config.yaml
time_shift_ms: 100
input: "log_mel"
dropout: 0.05
conv_stem: true
max_grad_norm: 1.0
lr_schedule: "step"
Rows from block 5 of a small sound classifier, named by matrix and row number. Rows with one number belong to one neuron. Each number is 128 + 24 x the weight over its row's rms, rounded and kept within 0 to 255. All counts start at 0. Numbers have three digits each.
After each neuron's rows are labels from the 100 clips, of 14848, where the neuron reaches its highest value: "strongest on" is what is common among them. Only what is clearly more common there than usual is listed. The data: read English sentences (LibriTTS-R).
# fc1: MLP up (model.blocks.5.mlp.fc1.weight, 512x128), inputs 0-127
# fc2: MLP down (model.blocks.5.mlp.fc2.weight, 128x512, transposed), outputs 0-127

fc1.448:094125140084155147110117135123160111113100115170121131140101088116102100132175085120119142134179104125130153149141162136140168093119087112108062144125130092122157134136138123124071115133097129126094142127148133160152113151171149122150159149153161102131101157139136114131149163140118175112101116183110117146113142141167124122134148154137133125165129128118089118172117116112092129168125
fc2.448:125153151100170123135138159158131139161127166118133179136125131116136115160130149128183115160138133143089111133163107148127096131098065117129090142133128140104094165128103109136142125084168129116123176139133084149112116099132130146152130096069115148155142110169133171118141142128175124165142107131107120128171102173102132168095108130111137136109122142119133113115129163167131141162136
strongest on: voice: male

fc1.389:093117113118108129113130103110160163098178058126103109133144160119113097145150108159175128099158133150145116145161142115152164114152121139132127108137105161145091135130118118132090132130100067104111084132117118166139141150155155122149155126120144097138130164136140101158134130144128145082128136162113090154086144165104109168134142142127118135124170103138169145150145098100102125132173
fc2.389:141113136068112159126095164136107081125079155138134116123130168156127145153132125188102127147080157113153107143154097116097120104122125142147134143082148170070135141150120091109134081086178143132131146099133154112134116135143123137109090142170129125149113133118114153133105133146119173094074121112120116104120141151105124144135151130142127137127078127138128143143130143145095130075130
strongest on: voice: female

fc1.147:113125132102130142135081166134116133118057111123090133152105134133171120138111109172146156125131138137103137122159130123088147156157070128170130112080150127123115124138154139109110117111136130108102114171100108114156111128125114092106143139159115131109108152133106108128142172209127144132129113169120118142106136168132143069135185141181134120119146094146154125132141124111100143119129
fc2.147:116132142133118115146055172156090131072109124114129138128108129094170119159166120148155099138090154121160145117100126139133130106154083125157122145109111139097136140137110126154090099090138121082157109095129123134110102146166156111119146150134113130091149147115128149115088116161117172077150108142122130166112161158109118098081119093120111154150120122129093150148139125115131135100092
strongest on: voice: male

fc1.1:107101113128111127150108128114144183092117080109079130138118148114108123153159118191170146098147114143143100114151132102119141113132122126137111128132150159121117175108183124149114128129140087102103091134129104170141123139132145142170158162116176114138137161149132112133148164147125128102092109174157110116131136125103121127129090135144108076096165076142157136115152100099118123121158
fc2.1:155132155075131149151118164107153119158099127094166115172103139126167154100139133157106144096114114097151116162157128111074113131138081144121111103148134120085136109153134091081148101104158131128099154143138127084100124122107087143143082143109157142177131134137146158148129128115146141100144152126162133135143086144105125159171143143169127158125122118132130111114112124188123138113115
strongest on: voice: female

fc1.24:081130149131154131128119107099171157087132104107130093109143126140104124132152096147123124129106142142121110159127106120153150124157134159118135157130148111071116158122127163147100130133134100067113076142186103151135108137181137154151125132105150128109189134153100083174114148110093127101124107137132127117094100142115111189088100134109140165138124137129104125140130122117147108164106
fc2.24:163163093105145154102102110123165163107124107102109078078075123116143186145135141129137164109140119117144144141116169087131120131142121144139149132120117097111084140146113123171128166093147167140139157154125132124134117121132119173108143117167146116133133134107103137125116087098164146174129165120130102115095103124104102137099137111138095124119087131148175167127125112144104147095089
strongest on: voice: female

fc1.44:116143115122157158091111121090078135103115119121115133140136133163108129106115116131072166120120107101123144162119115127119178087125127128148135116060135132147131118104138138133107125125121091093150136136065118140147171135140109118154148092154158114131142128175142130106152162126165134103107158162155130147110111162143174167091119156161148071149120125123157106138158127092116142132158
fc2.44:120149135137141151104154118165153129104100110128161148110091124093111099128110093130096134086125096109107109145102125196094175160135119141139154132145115140129104152132130164106145206117085135129128100152100107121101111141131127091133123114126099122103125094147128111155142122140132092117125103164113127151112110163120161078076136169142136126128176120137107166102148115094123149155109
strongest on: voice: female

fc1.167:118131130092104140125104133080136159114096130130135084177140116177127148105121121141145112132186127171122098095143157082116146067106117125100104153140128112160142099093134141127110098128121103084103147138169131132136166171134173118172120145093149121121130150165135122135153123156148097150129094163186082130115143108157121116129139130121110129149149117127157154136122121100147135150114
fc2.167:118107120136106080129074164110135147142171142135137152206115159128176145175133125149122108075134138156120103147160115105106130079089112135122095156127112183120120116109127105148124084161132121112128123124101130143132150143126129104111096116124141143139151138125139130151135130106106140087101151145137111176152157120136145115201115110138112133099147137150136096152132141127111165126173
strongest on: voice: male

fc1.42:133104133063120138116079123145148185084093106159116133147133154134122157146134110138134139116153142143136140109147165144119130111130078114137113143106124123096101161119134134133091139128113089123122094154070100164128122141151189134161182154132139113130143177115150102138128168164133134128130129169178102110110118129114108107125140154109099131114116063092142114142155111114118130134127
fc2.42:139151144125083148139083160109127160119122120146124068179114174128163115147165146159156104124101128135136105143181130116199089108149138143102145139147111142095142153135104119168143117112139102147124129140094114127141151144122141098127111171133130119113102129113112126119091155110117150120114169112082106152157180147109087115126125146147139129126174123122133114096147130153131076092124
strongest on: voice: male

fc1.202:089115124080147138124138133112121115100138072129053140141157137156097112138131115120153132117148136147118120129135120126113169122122127183143090137136145140149125107114124116139098128148136070133119089127120110128165132147165166129141121101127146087151158142169149101141122157137143157132142127137146111129069118182115131128130159169116096163127148106112144097134089114067108146178150
fc2.202:101114131122107115127108097130108184076158136161196156118163162141125124165100101165121111137161153131170100082153116143104135099111090158095127096151125161096128104094142081125121074117138174105149121089104147131135122162153141127141139117116116125129134116132150133117132158175117135128146162140103130107136148087125181158144140125121147137110088139132119122150129160145114128126138
strongest on: voice: female

fc1.363:105132124119106158102131121114120104094094124125166111140114115152136088141207090120088107157094098117090127089123149116137198128115114136141095097109152131145138117134141146129110133147103104135142128116083155143132163142184104122092130137163115105102140185138120098174146144129148122141145134166163127119097127147143128124106166150171147109150141095095150125131125140108138097138146
fc2.363:156123140136114133134085104093173101071135101137153075151106126163155090123145118121100128108108109099066129106153166109126130158123111108107114052152159136130107135131124141143151115134151123123103111138110130133112165103125130130107113116134141135148114123153091123140125104143131124173155161122195126111141100151153077123093163148179129138133165120114152145115105139152153122116134
strongest on: voice: female

fc1.183:130127117119126178110129124126126143126100087142119124130110135107103116111194115147130121096115124126157101195178122109172177124117144161137085145148136114137096136129152110110130131082082082147150130154141138185162152161143131141163128127159137152105127116158155127157148146135133163116109133160093093146112138160145108111125170157108133138114123145123133188117159150098118118132137
fc2.183:092126154149092134164116117147082142111149090098128142095130154161121128172140123097147133159136131117098098125105127168141116155156111106123171157107080182132116123102121136161154170162104114134146096133129147090116136137132138124110095140134120126136151137108103135109095091151098135140121140102107133065111110152129138133066142147098127084173149131129090119135156129126151105098090
strongest on: voice: male

fc1.114:103090166087129171076116148123153096077117164142134112139149121144094108105184091159127128118086107136110144158150145089121172095133133126135110133109150100132131138109133118114125131134120132123132133131146171141177151152160084140147100121134102130115130130142155136163138172133126125097110107177116098160101136131129179112108114134148105135136159158126134191172152108113134110130146
fc2.114:146101140183160152144168126099089113149127143104124134089134088085090084145144105123098134159112108079124124157110097151096126168146183144134130129086112144174164125127143179118116148132114118132139100100144152122119121107150130109146116134149114130104133071115093118163123133088126115115138131125066134124147138137151144082087131136123150150145166155102154137104136143125139115133104
strongest on: voice: male

fc1.482:119121143091106162125142114121114175126066118123114128116152102098107091087138140164097105143119133139128144047120143118168179165121102146154106161144187120126130141137148135128116141100093106120132097151064094148128142155129137136175143124131087103097156137136136114110130136136153125154093119148117135131124121160122143150088115132128104121154149123112142076127152105092159139133116
fc2.482:126148105137180143140142081144197138143122145143123124134148129125101134094116094116099132138136101085104161131171163110123137086124155120132102103148127131181117139133143133143111146201100114081150108115161125128138118137136123153133168125149141110144118115139126134124136128125121089123201131132136117107073144135127135101130173170119153109131133105111125127128103136170143060140105
strongest on: voice: female

fc1.362:100141170114105123139108115124140129120145110144156138154123144143110104103138127190135122143127147161155083101155109106114150153110130112087097143141155147121163099077191104102118126134149111074152151092130119145153128152115138128153113161126144124092144133117104119152135141149135084155121112166099096156123156112137122109117182137110090151127145074147099089143149147109145148169154
fc2.362:125146163161130124115096148133123146124160127125167190093119148155124123118124159119173109131135134132142147178151164141161164144138146094187129127155102150076127148158098125100163144079133126130100118086115135128137115128145094108131067121133209157147107109134102120146083136117128131124131161149094137094123094137129123123118149135112138158127142108137131112155168112109134132113110
strongest on: voice: male

fc1.294:098131116095135123095131123153156175100126060132088116093133123168115152137146100132145138104164145111119132138116125116113192105135115119152161131119105148105108139138123099116110122118109102128111127128151116149135117133176154123172180091129167115134164154133154073149126145135132157080095112150143119119112108166118104173122100129130109104149138052124139140144117121120097144150114
fc2.294:161124154120118133118156134173121133130126071116146135152101172170130144151121140141112111119140118176132108124134142149120071120159161131125146122138131193122088162105158082141154140121158160099135151130086133130100133107103139086140138133125171117140123149140184139138145146101126112104131155135141143146193158127145126173177116107139120093121126120155131127113128127160100094097164
strongest on: voice: female

fc1.483:110113124129123150122086133154129151107105104119125104125111101115154099113161126189134129099146106145139123145150158082144177119163083127175134139127140124103142132132106124113115145077095146103123133133119109165134082165143123144150111105146151125098102161153117118134127157157109170106091109193138126144102129155110113080142119134106113143095169081133158141132130103072111151133131
fc2.483:083130142088126147091110148141138123054083110128144141120137132158124149131164115156094116119130115114139144113131102180113170160136116137124153157109170116030137148148133123126141125086131102137092134114154133143152140143182124132130146099112112126080145138136134130164109134113117133107133098153155115109089114167113137167118089131129144133131104127125098110145151144096141142106092
strongest on: voice: male

fc1.118:057116138063121140112107121126178125074095138159134117155164144138117117106136096133118122158156127105123128131178141132125158098139116149115097142136173137119124148118135115127081107121122116074126118127123133173134161163165137103146119126100151091104140126144155110157147142118119106136120101208133116147110119129147153135118149155111116139147108104114130123135141133098134058157144
fc2.118:116122124105136104153069159140065145137112123143123132146140138117118124114135131132161159100074133145169120108126141123112149153130090148129128100142129128102135117097140116109134094105139117150107135100061122151125115149121149135116140159129112119145076128145078143143086118155124199103136162091117102142137137149090130081158119097113128146100103126146131094173129111172123142102170
strongest on: voice: male

fc1.149:111114149131161159141116149130163147124104088121102104130126154142116117116115120139156137139159133109109140138148143113158157091145139147158118155100107142138092167108164140111095115172102062111137095132116099146145135136127165140130161141128136084147112146185144102120118149131140165125118121153082100129063132170155130114121154159136115122117157128148150106142116122051117130175140
fc2.149:116129110107123142101072140097131161112117172102155141138147165142136110111143101120077161114099135112131146136090121120094131138096136143118110122109150161127102104113089120136129131098151158154095122160055128117125141092130077116130131141130112121129108121128123121111087122163139160140139125114149093122140181137108173163165169108143164100109116163092107173126146133158100123134090
strongest on: voice: female

fc1.293:107120146132107159094129105131129113094115114128133134132112135110173076113177095120114079181102095125089145114131128126143191132130110160141113105099164130120133124156111124100115147117113097186122127127120150161125142146188079105113123124122129123116134136127107099180157137120114164123149099158122137106086129144143143115098152128132142123153146122088161117162122159102152091167099
fc2.293:144143145136131136143099111099169071122163126104142104151098122155171093130154136112105125081143107121089111105099168124146150109124111092128115048144134128138088120131115126142147150131105150131101131134129115156097142092149100138142109113164133120146107109133129123132131125123149141167125131124196120106131097124180100114067168178153139135135163122121142147124078133121130110116143
strongest on: voice: female

fc1.322:095105148078112136106133146115156124106074089126086122143109105141161133146138107142143141135142158129138133084107138106150173107191114123158105110111122123119102161138119126126093146115126136149078127136175080151124100152150083129132148112131155141088154127145132073181156145118098132133118100151126148089099086142140137147119156138162147145149139133096140149147141133130143123137075
fc2.322:150112104125120126146079114098133166099151096136152155203107138151111068137087124136114154134178142131139086126139117105148145143114132100101099097089143155100100125157141124137077151113144111067128124129115096120122152139094170138163134150131161128103143146134156094151129117115137091136102149135137090126123118140163154127091122159144091132138171126135100126106161108114126118129143
strongest on: voice: male

fc1.360:090129117105157135143158101141136105084124110125113135131164142145094092134130075118118129112160131125123104140118131139115170118129099168124111143138110144170105118113139133126103120153113065114145083145128119129164130167155166131147134100104136077138151153163115103128152149145125115145154129143107126124078118165129137089128167169105124192139148089120142130116125122062114141180128
fc2.360:096133088127152134133098113152133182098171148137148141120161153090147140126141113128136113075118147122182135131111119136093172102117090160132149133157110128112159100100131123120139117131140123135139113143112143146133111158158122133135137127106115092126153170123095139132137121185112172118155137169137160123104130111104173103123143110071116072095061096156098131145135134116120132134106
strongest on: voice: female

fc1.509:108078128100116144086128101106109166081104122164108128130136095139107132104158103152100148148135118115148126138142129108132195125139136107131108175097153114133159131125133137113098112115115157101118128107141119163117134166155139122153123126156155107097141135120157099141133165166140097084059124208124113127130123123160138116131125155142115110170143107117138123159166115105121102169107
fc2.509:122148157128198150139121112123168126124134100120126167111121129119086130138133099106132158154144139128142106144081109103155176135131103142100130126125129066110116166182119148165130159146125122099110123158181100137125109116162149156141105126088128109104142109161147131138178092108130094141117128108146126098103090128124110125075125134106155123126159127143108120113129130140129130189074
strongest on: voice: male

fc1.357:113082128120091133103133105136181185093155079159119108133139121123100151168143123136101151106127136115155134134145138131110152137130137109113109148137166152111109161122132113124092108123064089115088092102131147157118121154159125135107139137094150127089163148112173129153146172159154094136147141129129075127095123136119144121119108171128114149110135118104101096138158124094156092164121
fc2.357:171108093141122114163158106119091147136127142154096119120134187135125145138145122156115104122141148120142149138164156075181102143158163121168179131092160161100150148142155120125151135125112142145155134099084102117114129111079103102142123117129095130142145128104161130130090139106146144120118108084133144095151194114092158127125103112150138111132110131138145109099134096161112123087131
strongest on: voice: male

fc1.375:102111123122168130131078122152114140126089129129132152121138122132137122079118127154096122153140139118128131146135153154120180116125076091115101105094166138133116135123137121085094129130139131071132136126087138182128120160118115156093129078158119139125104167169132050126110157134117114112110116170125161103133122149161162160128157130122155122157120085100105155141143141107095116152129
fc2.375:110148118110177111122128124129139114090110115121132180120127134141094108124113093120114127117136124128117127100126101151078169163120115147138158090145128097158128157117143131106124106128133106095118104109123108188136138171187176117158113141092095130155150123121133101134153101134122091148166158177198114151112118136116118145142109129098133132157139157110090152147090150097123126177119
strongest on: voice: male

fc1.235:088111128098131128081134127116117191114117070137088154125122088130109105102134121141157114156149122151128140097121139146122184137145086114180099166143164111121141127122132146099095141146115108096104107147141093162131111157143122117160161117142135134099160132130159089119175168145116077126112100185102137135121119126162165125123114128131127105147136102122131140128157136113125123169086
fc2.235:103121095137162107118143080085176127144135117139148123153120106143083124097113123059084149130128134114098091157129083105141138125114158124103105102142128090179119121156124138171120131151147109118112105135148116119130161117148154133148109112084118115144150118153157121117158059091148096136139133140189115115146087111144124165120141132123121108133142157125118138126098149176149111155124
strongest on: voice: male